Weights of a small image classifier.
Model: layers 6, activation squared_relu.
Training: 40000 steps, batches of 128.
Data: trained on Sentinel-2 satellite tiles (TerraMesh), 36250 training examples, 141.2 epochs.
Rows from block 3 of a small image classifier, named by matrix and row number. Rows with one number within an expert belong to one neuron, the router's apart. Each number is 128 + 24 x the weight over its row's rms, rounded and kept within 0 to 255. All counts start at 0. Numbers have three digits each.
Before each expert's rows are labels from the 100 images, of 14976, where the router gives the expert most weight on average: "top examples" is what is common among them. Only what is clearly more common there than usual is listed. The data: Sentinel-2 satellite tiles (TerraMesh). In brackets: how many of the 100.
# router: router (model.blocks.3.mlp.router.weight, 8x256), inputs 52-103
# up: expert up (model.blocks.3.mlp.up, 8x128x256), inputs 52-103
# down: expert down (model.blocks.3.mlp.down, 8x256x128, transposed), outputs 52-103

# expert 3
top examples: crops (88); built area (83); main land cover: crops (74)
router.3:091174158114135118126172192129151133137162100148125166107148118128100152133148111194172124139096159166117125096085160131097138144117127095099123134131129139
up.3:110143127087147100145157166103164123160171111143096145132102153137130155109145111138163132129095154150124112152106137152101147143125167124136140132150152128
down.3:126138121164117128134129112110146163114114107123126095158157101069104098120148108141106090116117102133169141107151114127150106137104111147128153119099156075
up.4:097164153151100136151153148145138136097125118149131146138156087167128153126162100104156143123108119137139107125151085096129121162118134088177109179122103155
down.4:151101104113122150159130100131149165173104132180107138154104142132158131119125123087095129099124129109118141154144122163153110142171165152139114122151112131
up.13:126106130087149103133109136131138120141139085160118138097095163150093163084133131094091128141148134117145147141146080159112163124124113109133167118141140103
down.13:151150164094119112138100155113157146123112094126087163138081119154135145099096088122141114103146106139154093140145123108092132139087145128147132171169140109
up.14:134094117120116128113118140168138148121121118142135167093152084139073111141155134122145137123111133178115128126113073139130135142161084075175170144147114134
down.14:127136105139134128108106125120117136137116129170160105177148122129179147125162113099124146135152087084159147137145139095125108168155189104110096137148123158
up.15:125129091092140134145089110109108160126151119136128098170102166148142133100092102100137146101148103155126122127131113138085116132186140150148147174163142081
down.15:152084157107097137121109187152127119168135106156125154121116133158141178108149132117100142123162086142148114157159127137095148082125109101150170116151125144
up.17:144156139127126151124146084163111129115113153113113160104098148115145094123130178088151158178111136128124095164115142112129149132123113110135101143115074186
down.17:154107175106094086130109121144073153154130151147143152091126121127065170139123153096124120109140062098153135170173119148160101110110118130152177161126124137
up.20:116140159097122147149122108169133113140138146104106174096096119116093077145132156106133133114100143126131136187150110134175169123102119120138135120106098162
down.20:152103189110100089106120090161105144155107165119155148093147121126112156135144165083133147117145081097139138185170110137166120122121143111155162132129103175
up.21:110112135062154104160159143124143113119136100108068148157101139134144150121074126157151080135090141135124110120105125144144154140119143194106131106097168111
down.21:099129097188132126082147125113145110137115109102178097137163122079150080156170139142126150152164148122113122123132117152127147151135112160122125104123134124
up.26:128130152134118118130134142138145125113166138146139113143146097123133149147151090087176160128109143150134109122123069104114143142122120115162129162186130130
down.26:164131116123117159154099115129110154139093130181115157150116155113121122131119145108067110115142099114129153135151148139142087133133126135098125134080120107
up.32:096150122157108075096140142093147118127194098132157131082137185134117135113151130129151168121138135087147158167128106151114156134148154120122138110156151139
down.32:141127160112137135113141119121156124118112130173102136130088118167160174105170135098108157131130103108131111135135111142119064095125153095118113122135088168
up.36:117126116146150131125125100158120162111118120108158073123166115110118093106152102133120117126178074154160137127175154124136095125129123089170152117161130129
down.36:178102166109089083122068135111117090144124152113114159138120129141133140137159125092142117066146162105086146131102100119113144147077135096108111137153147129
up.38:109154088131130133157106156114157120177143109173154126162104129121157141127157093138137165129154108151100162129157143164135113108142107115129146135124097122
down.38:152139130075118134146058142131080153107110140167097179116108131152099140139080106091132083135145115140150141129124128080113130148111137110148156148145170099
up.42:129137153144103125147131156110085128121127153124137108121139117110129134177103125164114067137118110134148132088113179105135143083100077139093121089095154077
down.42:161111129120110131113102142145109107133144141147138133107106136145090134145123141108097152131176135119103121134123106165091129107085114113121135138133122118
up.43:149135148145113119127134139165141121118154161146131107128151074116112152172148102089178169107115149141136089134127086109119140143122117117154130151180132128
down.43:140140114121129152142097112115112145129104112185123153167114161123155125118115135104056101139153087111136152126141147124133098143129129140100117145086118111
up.44:160130147148143112110157085143121182113130121102145105119142130135123115105125128109111133110175095141172083150140123154122088161181136118163143135142107138
down.44:131155117104163106149116156165113102090170125127099148169115101146096139139132126126206122094150115194137132134153124078141144134122130158126180148113147109
up.45:108156174132134135100159155107106124105134144129126156129174084106133144155136152162152106149092126132128113086121162093166145125116124123119099089128133135
down.45:143115105120122147127118142138118093139150133150128140121091167155126133140118153108081146155168156110092124119110117168101139116140118137114123153121109132
up.46:148114111137116132115127126077123148157141117083128098096134139109111114119102132128055135122125127085110143181122115141155143138180163179145135139147112150
down.46:136125117166089122130118095136117147120100144145153118131176123075089107136147137109139159093146122135135154146137109124151127120165117161151133118103124126
up.47:139120151100113166176143133186133127131128146159069133137062107176119158153089106123129091132113142146104092139130120117119119112114098140140132136107084130
down.47:125126130097129099117089130142119189143111097176155171140117111148158144105119140099148154120160089156146160128160117134128124159124139095156159135134123132
up.52:170145151120112116161129087123119173114097142086145071159114131140133113141105121087119127105146118134136122113145106104145061120203145153135126159121129125
down.52:135125102143143158127132129122156087110094128107133114119099137119184085069113124116104115221138157087122108098086120154128106143138150173126096133073119110
up.54:099130173092121094097153157095154121147161148144130147116089136171147160128164121115171149121118129131143132179134124123094153139110176102151149130149135150
down.54:139117130156109134148129095150158155152106107153150115139158106079106127145164166108129155111118103135127161148159096176180095142140120125129157104103108125
up.60:179087148113117134173104081146111169143123151130116079134128146129112130150092131092111122113161097144127113159151125155144091131169108139159127167168120110
down.60:149104147125102185137135148139134148107108120137118186098093122147093121148112159117116135118112126110118139130137097162159127135167126166131146098096124145
up.62:113148115087147100160146168108169120163167103146091135132098172134138153100142104136150122136100161144120116145098138162088144140120164120123132138135157114
down.62:132132136164115122123137111103150166103105112116122106149157099075100101108151111150109089106115106130175128109147120117144112137088120145137147120124158080
up.64:127167119161129134147141146127123103111109139183151165137163089122143156141162098133138146144106134122125134100124137082124070154125150083138097158137126159
down.64:162090090124151149155138127152104144095106121140097157145114140134100114099097119134098103132145155133155121113147124117135155145154134178141169144141154095
up.66:131129134108123158151139126164124116105110162158073118132070090164147164157091138141146097149098145141102091132116147110113127109113117160107118120087111126
down.66:113133101118115100112081148128125180146108103178171140112116113139130131113131131115126147118180092153139156134152114122121129148126121109169161138145123128
up.72:126181098174171116148134144125148120128138121181189118129163139083130164116161120132132158136127130140121168118133163149115080128116143092120111118132122126
down.72:178109137105143164151129130128101119078102147130082167121109169134091126099083113132072085141126144119128108112111127115118134115111145159122148149127162099
up.74:137145150133118115144143148161146127131139180152129111129128074123119159176145125092192171125106152151128091145124118101109129145120131111161130149155112151
down.74:142141122116110139141091119108126152133094094203120156148110169126139143116119129118058094139154099118135145119128123135127111151105119130114142135100135092
up.75:121095110098149126075129140138139134139152128147138169082140108151090087135156142117145148134141138153103145143135107152133150122180102084158167131157113139
down.75:108138128134106104104108145138133148129095133189161112132153090130136171133180136123148159115138090103129133149149128098128088167133166072138127130130122162
up.76:156088130110175103136112107149115161119140144077153111142131108151099111119101119107135145101179102140156149148156115101136126158154139118144160162146105136
down.76:177084163146147146138133118116136095143138112127090130147125111098181113058138143137095135159119174134114126099123133141135175140090129148120107093160138106

# expert 1
top examples: water (98); main land cover: water (91)
router.1:148132095122154126106123137163115157124136161170145168114128110158120120151117114119128103136140113106163113135160149127097125114255139095117118120126167091
up.1:154146120177153134094135090108096139102131144131173099142177144089146119092133115092125149129123096132147132132175117127175114100152143135160106133185130132
down.1:089129100149126108136118169125137137181098137164156126131131130128134134147168143146133151121157148144074135121120128115136155166121142125133141155075113139
up.2:102135101105139122144095096109144149165144098131127155143128150168118109117095120078129133111154106136137153152128119123127135135226146143139141136143147127
down.2:166145106156126163126115107151108096096141106134152102142152100096117121138129160129087145157150132151167150082116089161160116115130083158096141117160108130
up.5:171105120148151108133115121165104123087175147116142140157138081091151114147115149124182150134114126192152140109162123133163172104133086149139140110151115112
down.5:119111157116165131122131101139112146139108153100108168137143150134140123132136128110154123114117134169131113137141146084171168156070144133149136110127137164
up.8:138128169121117157130131144121124182152148107091121118148106134133118123157099103151119085113114103181103114139151091142146169076138091145177172082135125126
down.8:139142143132166110118168147135165171071105119121095159158124098130158105121180152146139148115118140168107141082123142125131125162146111103122128112141109120
up.9:113125131163151100129139107151153153120120164132158075160153079098154122126142090118154107123123080173121135107139110133176103100130127123193128100141111123
down.9:132142122156136158123154128130160155134094087174139142132124106131114147124177191132109174126147137148129119150136123114135181178138104113154152116115091162
up.12:119129124098142120122117126128164153160174125125094135091124119098068113153129114113132099115149104100174102178194146148111174119121144129141125112130158080
down.12:123126097101150132178091130142163136143102111097082143164098127116126069145105117129154092128124166159098137068093111124133121175123119165130146086112152065
up.13:146125134125139137131189124139129133189087097105118134089115126084147122130113185125082099158118062126122153162176152144194150125133106168133121081103106160
down.13:140137096105136102151072107121112111104172156102098129159122129122108071129096093105144113121117184129140133066091124093114144145138141150099120131156186077
up.14:147123105131149118149084097167135157119149110154126163125152095118095119114133134096132137106158114170136153124154101147133118120201103101163147098164141099
down.14:146151128159112155119129102134110097093137103113143102132156094085119110145138157138090134154137128126170136093118096152167117130113095170101137105146121123
up.15:107122111173133143105200148084152103140118147142137100099126170103138142119175127140120145143133167077116101151108163144087132138109176119093089131102159129
down.15:117122118085160131137078142147130100121112132103096181122115144150132097166095132114113098139144145103133139118121141090126179147109123116083116117097151121
up.16:136111096091122138140093103123081116154132127160134105140130142149111160128051110086137134135149105134109166139144083104161125116169124202161167130151144130
down.16:137130081144125108151083129144117211111103149171152108154136115133124122145137109117164140092121098179138141141142122112131111143127129112167137159132104134
up.17:130102123095136112136125115105135119146117135124107140163113133157157103135140090106105092129112109100140110127122154099097130131166140098108106139121140123
down.17:098150079102112095170071149142165118153115153150117139105090139151137089142115117104134118122127137095160166109090113137120110158128148134074084103107142114
up.20:139137123179147127110137108111108146123131154129173071157176121091152120101135089105134135129119089148142137110156118126182116084149139135171115143173124136
down.20:101127102147137136142120156137151154173065126175146140110130135132113139153171172137121151130143148147076137133119127108140170169123130117138145119065112143
up.21:131111133117121145102182109139114122194086118100119135095112144086110119119097158105076102134113075101111139176153136140185126133122134171156110100108114155
down.21:129146092094121095176102140101128127103152147104068120157091124150135086133099091144157092123108176142127113051095134104111133157138151158098139132136192060
up.25:176140192127144134147117137156124174131142138095136072129153127107123146124129132111137123100155120152106126108132139131127141142132112122148143146152112121
down.25:128122101108102147120059109107114129120080111131104112159117135120128107145108133108131110107165137127123138121085093107149120148132147159113134147107162105
up.27:162130108134149126145094090167121151096148122153123161134156082110097122106120134111128120103158120175148136111142104149153109120188105121170142100161140091
down.27:143152141154119155123133110131110099091132106125139110138155096091126127154143155140091129153126127126174128093115106148163117133097098157100129107141121126
up.28:128113128152125152108120140116137127162121122130166067108171118111152114125169142120105162125123127099139164118097138128119111168126173100083090163147118157
down.28:102110138095143131132098159107126082176143103138110143086095139161135140102119133133104127151158132084123108133124141130102155145105141112104112157124135128
up.31:119092118068118119167107153119148125124151133147093093144120136151115153125088062118147096130106148132103125124102084140125117123137151152126130145152164094
down.31:134149125101134131127093127131118184141094159157126142133070115156120127152104186112132120100129088134124133127089132095127133137128128137142144127092095137
up.33:157159122182159136102149092117103141109132152127171093147176142100153117100135104091133145132125099131155137120167122120176109102151148133163103141181123142
down.33:089124095151130117133115164131136135184094129164157128117141120123124132148169164143132157135156143145093140124127126120142169167126128125137145131077113145
up.34:136130138152125136103128083119109161133084121135149120121176126083139147113159150113109140140153131132117141144137125132155115155115149109148105154150132124
down.34:076135123112115108142108162123164170152143094158101134177121109149108152155137115162167121089131142169075099128103151109099125143114114108146152144129127115
up.35:146108197134102130103143112122120177127126116077110093152158096120117138142111125136146137082125123149174134122130130116118135113121121130164149155155104116
down.35:117109094101158174162100139094159149172103090136095124095098177143106117098135107103074116133149152107124130164107110155102133153123138132133118174110163106
up.38:147107165107129124134166144120138141132132148149126133174104092119160169145128121141150121129089095158139104165183109133165142119101139144172143144157094157
down.38:119149142114187098124059123115115155094104149142117164111143174116119114120132111110130129142154136121118145095103148102119077146100148115112098133130151109
up.39:137130223139110131153140147108109182109131118097111114158141118120135170121130124157140122112102114193132102104135111131145144128112119127146151130146128135
down.39:105148127129125114144156179109177130122124129130133161143092118173160130104144124164132133115119133113130104081129119128117100134106127140115100120128107156
up.41:161108156113163119153143092140086150087105090106108135168097143129141136139119160132126142120118129206092129112133112123174130125130061148123153127124084161
down.41:123149149103140093149138113146144151153117160083075172104110104132075090150123119106149133102128135149162129141144116106159143146108146171164151113148145107
up.42:109121114171142145107187174089155105168126129139143098091145158105141142134186147139110152137142164078108123158118165157088136121106172111089100124094167130
down.42:106129118089158127141087145134132092120098138105095175115111141146138100167099138119111098144138146096138136119113138086130172167107134126081114117097146122
up.43:114111129105120148100092129148139171125131138078118147079143082094068112132105128146175122142092139117156142136177137136173181101118112138137151084136157107
down.43:104126136123142091133156116112144160125105159095105166201118135141187103147138097126158129105101111155102113121110167094123089161116162126145107121139113128
up.44:129100117102133113132130112099133115145121139118109128161115138139156103131141084109109095132106123091129110128111156098098124127165147104103099132126141123
down.44:094144083100123092168073150149165132143113143150116145111089132158133092163117121102143122104128132104139163121106108125127115157127146133091095101100135123
up.46:111138158157134143128145140126117141131106163119128056167122087124125185132136124169120102125073125154098117131104180099124087132091154135138100100130098132
down.46:141142176136131149132142120131168121107159091153115154158117134115139155104179144120090138140109129097160126113125126182115121094104128095104111103089137122
up.47:148108121112133110165089115149150155183133114150113160144127122146131123140146128087113130115140097149118161126142126124100137120183110086122150119140151107
down.47:153139098138107156142094094146124097103145097105130099117134105092105077125108143117085118150151140106158158092105076160160114122137094185090135104144141100

# expert 2
top examples: main land cover: rangeland (52)
router.2:139127247126131116130121125135169146120122113096112094134122135095148185149167167125143140118106139147118123128131131143135133142082122106105112078121115129
up.2:132146139133109129146105102091127133118119132179137095181127129124170154107148129142093103136111083154120115094076135093063126147136136096115112175125132113
down.2:152125188110133103116151134141143139134141136153105220050106155161051170086134129085153151124134121107168097162136133158124097113091149112169146128149118144
up.7:086142109133120126137154102078130120121119101138111083160127122125169147136090145138126095155100088141164127123119139074126155185126130183115118112122125132
down.7:103144140141122162090121164137120147168088113158153133087142143146120151157170134131103138161150112119127126137115152099092131141131109083100116137105117158
up.9:130141149107148144148118113154125110081141135071095122191136128141163104148105081130146079127116135138117105106121099091131127144118151134116112152114128113
down.9:123136069110155125126086113156142120103133126097142109163129102134163059162116125102131124151164121134137174074118103111123140125203099133092113111123115117
up.10:093118153075085119128129166122148127204126121158101174098093098126118153144160168152112112139107133127087141166128138132142176150115128092149144095121115135
down.10:119124150174125112089116103129128153126145125131193124138177122094146122103169141119167177146164131133153146137138139131128133137107127091128126119138109147
up.11:131160144127116101112118072114138129135128106144127065141140149103168176089134148121112146134163081115176135146134148123119119148120160133124118145162121135
down.11:136100092104121138135109135146119148125118144148106189122088121152080075181079142108144121099117159145105141135122083137136168123145090163145137094112116117
up.12:146128076152111137114163104138083168143153150119144155122136131124115088117142127107092094132132104129143104097111134111101116101172145124131090145134172105
down.12:129192093118169096122101134108166115134153158161102136156106127157181133093131116120148123159148123136170140095112138127111130127171149126110100164192151131
up.13:094135138145106158120160108112133100122100097107133111156172131113183118147156115156107089154086135122118139116113127091132147171115141106090092108102148122
down.13:125141086167147154088143145120125112103124121092186081141167116097145087162158149139131146152159124138154133102124136112109156122188099125093118118125122137
up.14:137139148098129122142114151105096132094137164111093142144085112183127169152098086142147106105096119139099081120123152098119095097124155147122110170133102126
down.14:137142110138155145100101155100117135146100130147134147100140121122107100098143176145076121145178166134142128085097157121086150143126107112131099130163158104
up.15:120118130145135144142167106139155123112078150147115072133108105136098165145101097150141120126114129158140086158137123108148095134117124194153179106101104148
down.15:131156143114123104115119133146104115136133113181159160114137147150132165172146174088100149154131070111174168110111117098131119133157096085101118125121102169
up.17:174104159113171129174141095126110135130119147156108154137076156087126156116119165083123126130102125160118133141091146153143103099112115133146109106133119128
down.17:121108122178098117109125140100132139106144155156155158128157147084126100111138079143133150132149165102149137106139119159125147116115131135127116155131134090
up.20:141148138115112100125117072166149148132119127143126069132129127132097175118111129112130150119164123136152120136128098138145098145124138150151162141135113141
down.20:132097070123150129138123116111130148169144131147111148127078160138133058156085146107129120104128141133122142161131094165110172111184104169142125110135116096
up.22:129147142139140104099122084105142117153138123122129082132156148076188147083148162128108153143161098104168146142121179137109120139117170124110098127164128126
down.22:148103090137119152148132142152138151082109147137106159127100118125066076167089114127154119116108177144114124112130067154152152118139088179149141129109113103
up.23:154130114122117140158124090130084131120090128142116114143116146168171139103111132117085110143142089154119146163099137123135117125140144148134124182111094172
down.23:133103142139106095103127168090127156154127175163130140100117130148099160130160140137165172107137136107143100169145150138091122119112160112130138121136136124
up.24:137099134138130112087135091125136127106116154147144116114160142121112137114161106122116128109143156091142122155126104138091106139124174099121131133143151101
down.24:133160075189144138123178125123128136103116166141157113113139121095097109136151163129156157136117151131144124153168110167180167121199113154150141099152097158
up.29:119139166084129108116113126164168136137141134162113163115107094158110164137155146091143154112150133125138143156174079145147157168117135106158164133162103135
down.29:117103113146146138086112130063122140153122156107162128130148148134181097118147114138110133120158111128107130140127172088063129130151148101106086139148148141
up.30:149136111155154132140125136185114135112100172120153155102160067106118103183110151118165130145146122193127140090163110132164108102127084145160178105103139116
down.30:127112147066143119135073139091084117099135137125112160159124149153129151120097113109111092098125099123159132116101162095110143130112139117102119141123143126
up.31:118086114152129130128142140143175123109146160166100105139131121131145153103135078126178135139126150127127085163142119151099102146132176137146130158106133111
down.31:149137173107114153157134123161162135145112116192099174113107162156135189133162140090095133132101104111128145133113122135108095132132143061112098118118110149
up.36:134124159111149119127117125164163132134156131134117169152098094134152109123165139088157168114156128142126138150186106157147177132119122107156132150151069143
down.36:126112143112150149087102133089101160141106160102152129137167116149138131145146118142114103111142093152100138133129185057073113130154128091105109123139167148
up.39:144137151128114111103114081132132133138122117134133053138147152113144188094130144125114140141171094123168122140127141127115118133117148131128132138147125140
down.39:118089072093136135142108126137116138138128133142099179116086142150099060179067131107139103106118147142115145138131092142130169122164085167135137106111125097
up.40:109161110084113119165123102121135135107130086114068120121105151168100130135079116098136122112101163110129115121105083102149117171136158168128140126141126111
down.40:118104091168165130107125184126147134143120151141141140114127115126113106132159158157127138140171166139126126122156139144094179098152090124150125106137131108
up.41:149130141119107104125121083169146161114108150133128106117130123163056155143120093106140145121147158130139110151121081152137091118129128128154173135114127133
down.41:160130061147143119151134109102140113173131124141112108124081171126143070138092136109107117147134130107158129146114100173113143123183118175140120143121111094
up.44:094105118114133107106172115148136186141136159111112144135099133142121124121106127155155108108126145166107131137116154125103123145183147124167133113106109115
down.44:146153119109119113138111134096095140118135101121086151142139130128140112115147087131091077110150101110159122145158137126108108110126164127117137170146169078
up.45:116136167091128111118112133165162125143148132174114177118097088154125155142160154093144157118149131129130147151178088149149169155111121102153157131155091134
down.45:118108130133145132081107133063115142151119153101159135130159140140168112121148114138110124116159104131109129137128183073064129124139146095104089130157162143
up.47:123135119151122117105128186154146112116132181134159169112152088144130128160155105129185163110114149121156114124165151113108115111131142092100118123125140151
down.47:130109131109149123123122151095090095122129117150116143116126188144159149117097118118075093143139114087153112095072151105107109111104123130099072148149140118
up.50:160098142117156129162119094112103129121146093037114135117089161088118106120070159101120125126114115140132142132122117160180147109115090199136162083123141115
down.50:125145097129120128162131119166150151110118162164096183150140106096132116126108106131159125142113163135143133118147100158157122111165149161153160143098133080
up.58:139153141121114096115120063151145144137119118141135064132132141123119180107121133111122156122170104128163124151128113140138100137123144145146154138141110147
down.58:139094072120138132140119118129125147157134138151112165132084138139115062167086153105136127095121149141119149157132083157131175115181098168148137102128109108
up.59:133123144143134136116168158172105180140100148113143152111136117158128117151104126106142113145116127147140103132124166122125131154206156095144111100116138137
down.59:129146146136133164126159136128161091133154088134110121135117136120125109160143113174102155126156136126139102110150122154132115109148094130115130127152114110
up.60:131125160110146118124117123165163130137152136140118175143096093136151113128165143085156167117156128139127140154185104158149176132118121105158136145151070144
down.60:125110144115148147084104136083101157144107159101153132136166118149139131142147119144112107110145094149104134133128188056071118129148130092104106125141166149

# expert 6
top examples: bare ground (51); main land cover: rangeland (49)
router.6:111170136135153150095120154118108128143122114142153153096147137148102117122139154181091113154104137109117108077083179099088074094108117075072103121133145134
up.0:115118154090102115151163138075125154139131129147103137157131091156106159133137128138157131129098117159148158101112144089136158163141148127161148144178122133
down.0:142116131112129144148089138140128135163109112182125123154103151121165167125102161104098130147154085132105147132135116143144099134131120165135137152115099140
up.2:139124141126128121152180133150126146120185109145098137141109170143142146083131133081165154133110163149121116149137095150113147158143139144138145144136123133
down.2:086132095086127090172098140128131175142121108150103151160092112135102101157117121125138126076140071133137151121162131139152114078165099162132150121118125112
up.3:122093173093164137109111131170126143169140110083119151122136111148116125143102138127097110118145118148106126143134133138179138116117078138135158121112091152
down.3:125114131106110103127073112129119127124165106116119152162109105129164111131119178093156155143150117151161161134141119114160143161132142151125149124134147104
up.8:092133098129169124088127102111147141148151129086141146109149099130140084129115138125128094143141100102187117134142147123128132134142144130114122099147157115
down.8:106136132099064114151103164119150088142114118138095145117097170134140140149133160144151142165094156111076122125094140118111129122118138121098117141068148116
up.9:120162122172142125124152095093115178137141127078150092154138133104169107103125152152108149117142081143155119140144171108145107099166138154140135142158104117
down.9:136128139109106128124109139117145129147081130116105161081098118132132094131133154122123127133123118096127141131106142165137148148087094150114114115096138133
up.10:106111104163130131124145132127133187100161170110134116155168121112121107147130089142176146134129158165144143074132121129153119141156147132170136138128145105
down.10:149098113120067107145109139098132174161144103142100146135114124100122133126138154133126144085095097124150140179138140130132172132131106133145141126142135110
up.12:100117129163165153113146146086089126121177109118145088130161149120160135117125086165106103137117133113121109104117144139138125098132124152100131134131157099
down.12:158131130124116133128085174133113161147085186158147154168146084111124139166145124129149131103147112170130157110146141098127109176086124103161159142140155113
up.14:123135091169173129105127100089115140086100151119165151112141153091113080089137122116100096137123142097138129121125145141110102124146164121110090115156162079
down.14:111133123085129103157100146131147118151135110123072164120097165134151104135124146129135103148135138121091132122121136148111147124125111132106128096076167081
up.15:139163147149148141104105117102108110102120116134157069131145143129164130105140119128104119124149124107155108108101165085084101151104181106094076154152150114
down.15:107149126121120113111112136096088082138135101127147120091149176126129145114137133129086125172149085088163136090093166085124121119111116107076108105128145141
up.16:127125098129131121126111089139142149115132147138177102132154090116166100109143137141153146181104093134167188096094146138138100122179144116112115121125111165
down.16:123132102098133107167109174115153099147106114144089134112072159152160125128128117133125121161095138101109106107088142120102132143124149143095088130099126102
up.18:097114149085140115092111135176159127130123160144125171106150090169132111171164142149159153134145143123065135124155159096110123098118112067123115141115110152
down.18:136172106165096110150111124116150080114103142157135131100114153082154117131122157121136171146125163092145139109113099146170116148091161151109101118118120102
up.20:141190126151134114117101090115135131160112093125168085132149165111174101097149127084099149134186085121146166108115144123109099117125155118108116158137133144
down.20:091155121118148143089106154099109095162164079108144153126144157133168130106140148131111139145170101122129131107111166088118165130126125118095108110122127149
up.21:168127134179130163173170117137147157135129165136155094151111126126136136123142141123163151158088133161171115088100145145123122121142136124117106145103125127
down.21:155134129122177116104099123113128128117139136145131134149140153088147098119121119107074113124151111105094163098143114169157093087117128159092113109146152080
up.26:114163114171108130117169121132157181106114118088152108160152084121138128149139151172159154109124095157140148142170182110127104164169121133190123134133094146
down.26:094129134145113157090109157090099077141165129130154150095141138131152126096144140139089144157165117091121117123115159119100150107098118135107116122152130136
up.28:109159157121137112103130116080107144135128139099127153113106126121094121101091143093118118116103089103165123149156146107158103146114182149133124095174152128
down.28:092152145081093111127092127121132082083108125107117154126122160157150130116138147117111126158150120092100138130099150093110119126112172113103108131086140139
up.30:132121137129117120137157124120058187116138112073117114169139119126116129112133119133132158085142114153158084145191112124134132147216119153157144164154134132
down.30:121137109105088107148151108126118097108153102153108147106094148145096143124130135129092137130120135069167117170169103139153169100179119156135160099121116127
up.32:122130083137148148100111085163139118130098152057138160100147110131123052149107145131121108136132144092127116127149146118127122117132126135099108102119149114
down.32:116126144100081083164113164108144107141135109137093153132099157132136153138131146145168131139098144127111122150115142124117143136103134127126141135076144112
up.33:118142097164184133103144102082103139096109139100162147111120171098102087081126121116089107134120128089146115145150162136117103116132170128103085094153150096
down.33:109128140077098088145089152129126104140155118119087167130114157143149124142132145131152107152146122124106140136130146119113152132116119115120143117084163101
up.35:173126143158139131143122168137129131141150159137144142116136097143107142182138146109152140090156106145129116147148141116114119107133125117122147117099153119
down.35:131150072143117130173122114127175101105092127137113097116123150087144068144122108103107117137121164082106155107112110169154088132169143162093072114113150086
up.38:129147089163158128101120104109120135086101159097175137114148151092126077104136121124094105129123137094140134126126153123114091121146164114096091097133148099
down.38:105121122083101083164099161115148115161144114128077162122090165146158118129130130131150107152120130115111133142127138143102145137124133128117129113084156088
up.41:174098154159136131133149166139126127160134186136156113153111101157147152188130127115139128115169106147126098129122134125127100118128132134141161140097144124
down.41:137124108149154129137131110130164102099128133133135099136148160085179092138147129099102126173121142093100158090108124176161104109167127145087076098114122113
up.44:151082153130144116114127118110117180175131139125125131121132123111081127130107083074126099107130107113173123139160138152155131121138116132171133092169140098
down.44:072131119126120107108117159115151130131154100139120158172117120149204134153151155141162170177137119143117128112126149110126103158111144116125108138132109159
up.47:148148124161155142139153128075117139088134097133137141113147165096107117104158157132124144113075143118155125149140149110105146126129147099102090094153153111
down.47:149132103103121123172085133134159137175097124150077144137089154121142102117112114106120126130151164139134143118128097161133144172111132170145133154128145077
up.53:157124137166153098156115139144113143109150132134146129132165120122115141150134134054142139104170109142141119136146101131118118155151114116164158127136153102
down.53:110147092116151134176100094121184135115078109130112118163122152102183098119124135070118118174144123096118165100106104128134101171157144143103056135127104129
up.56:106149147101147149146177125144149158140139134146101127162099150133145160121125144138154131138096142193132110136111091114149157129135158168144160144131120134
down.56:135120133112113131133093124120087162170132107152115145163138119113148117120111129116076120091145057120129161139171156104143098119152078146138133162143122130
up.57:113136098138139117102114124128147146122171141143115137128152120140136110128151088130115086109139132113137097122129120144107134105176109105133149124144144120
down.57:088104104125085129147106164093190141196117131140100159137107158114184107107154145146145144175107137108105127120103148127105121153122167116095081105088156111
up.58:158106149110130119143109153116102181148130125093136091154135116121132140135103125144127114113125091139129128095124139136154125130214108171140174143151126113
down.58:107131112169127102126149108115167136117147122126141069156158148076146123101187135143141157105123130115149123157170132148146143152178151126115135120110100137
up.60:105117157084140115099112124182152126134114167151117177100139105168134122173160146138156149132142138119073126134160161093110119101111117061124111146116113147
down.60:141178124158094125145113117119148075116095155152134124099120156090158119138126156115123167151130159088143144111108096137167112152083167148105096123127117112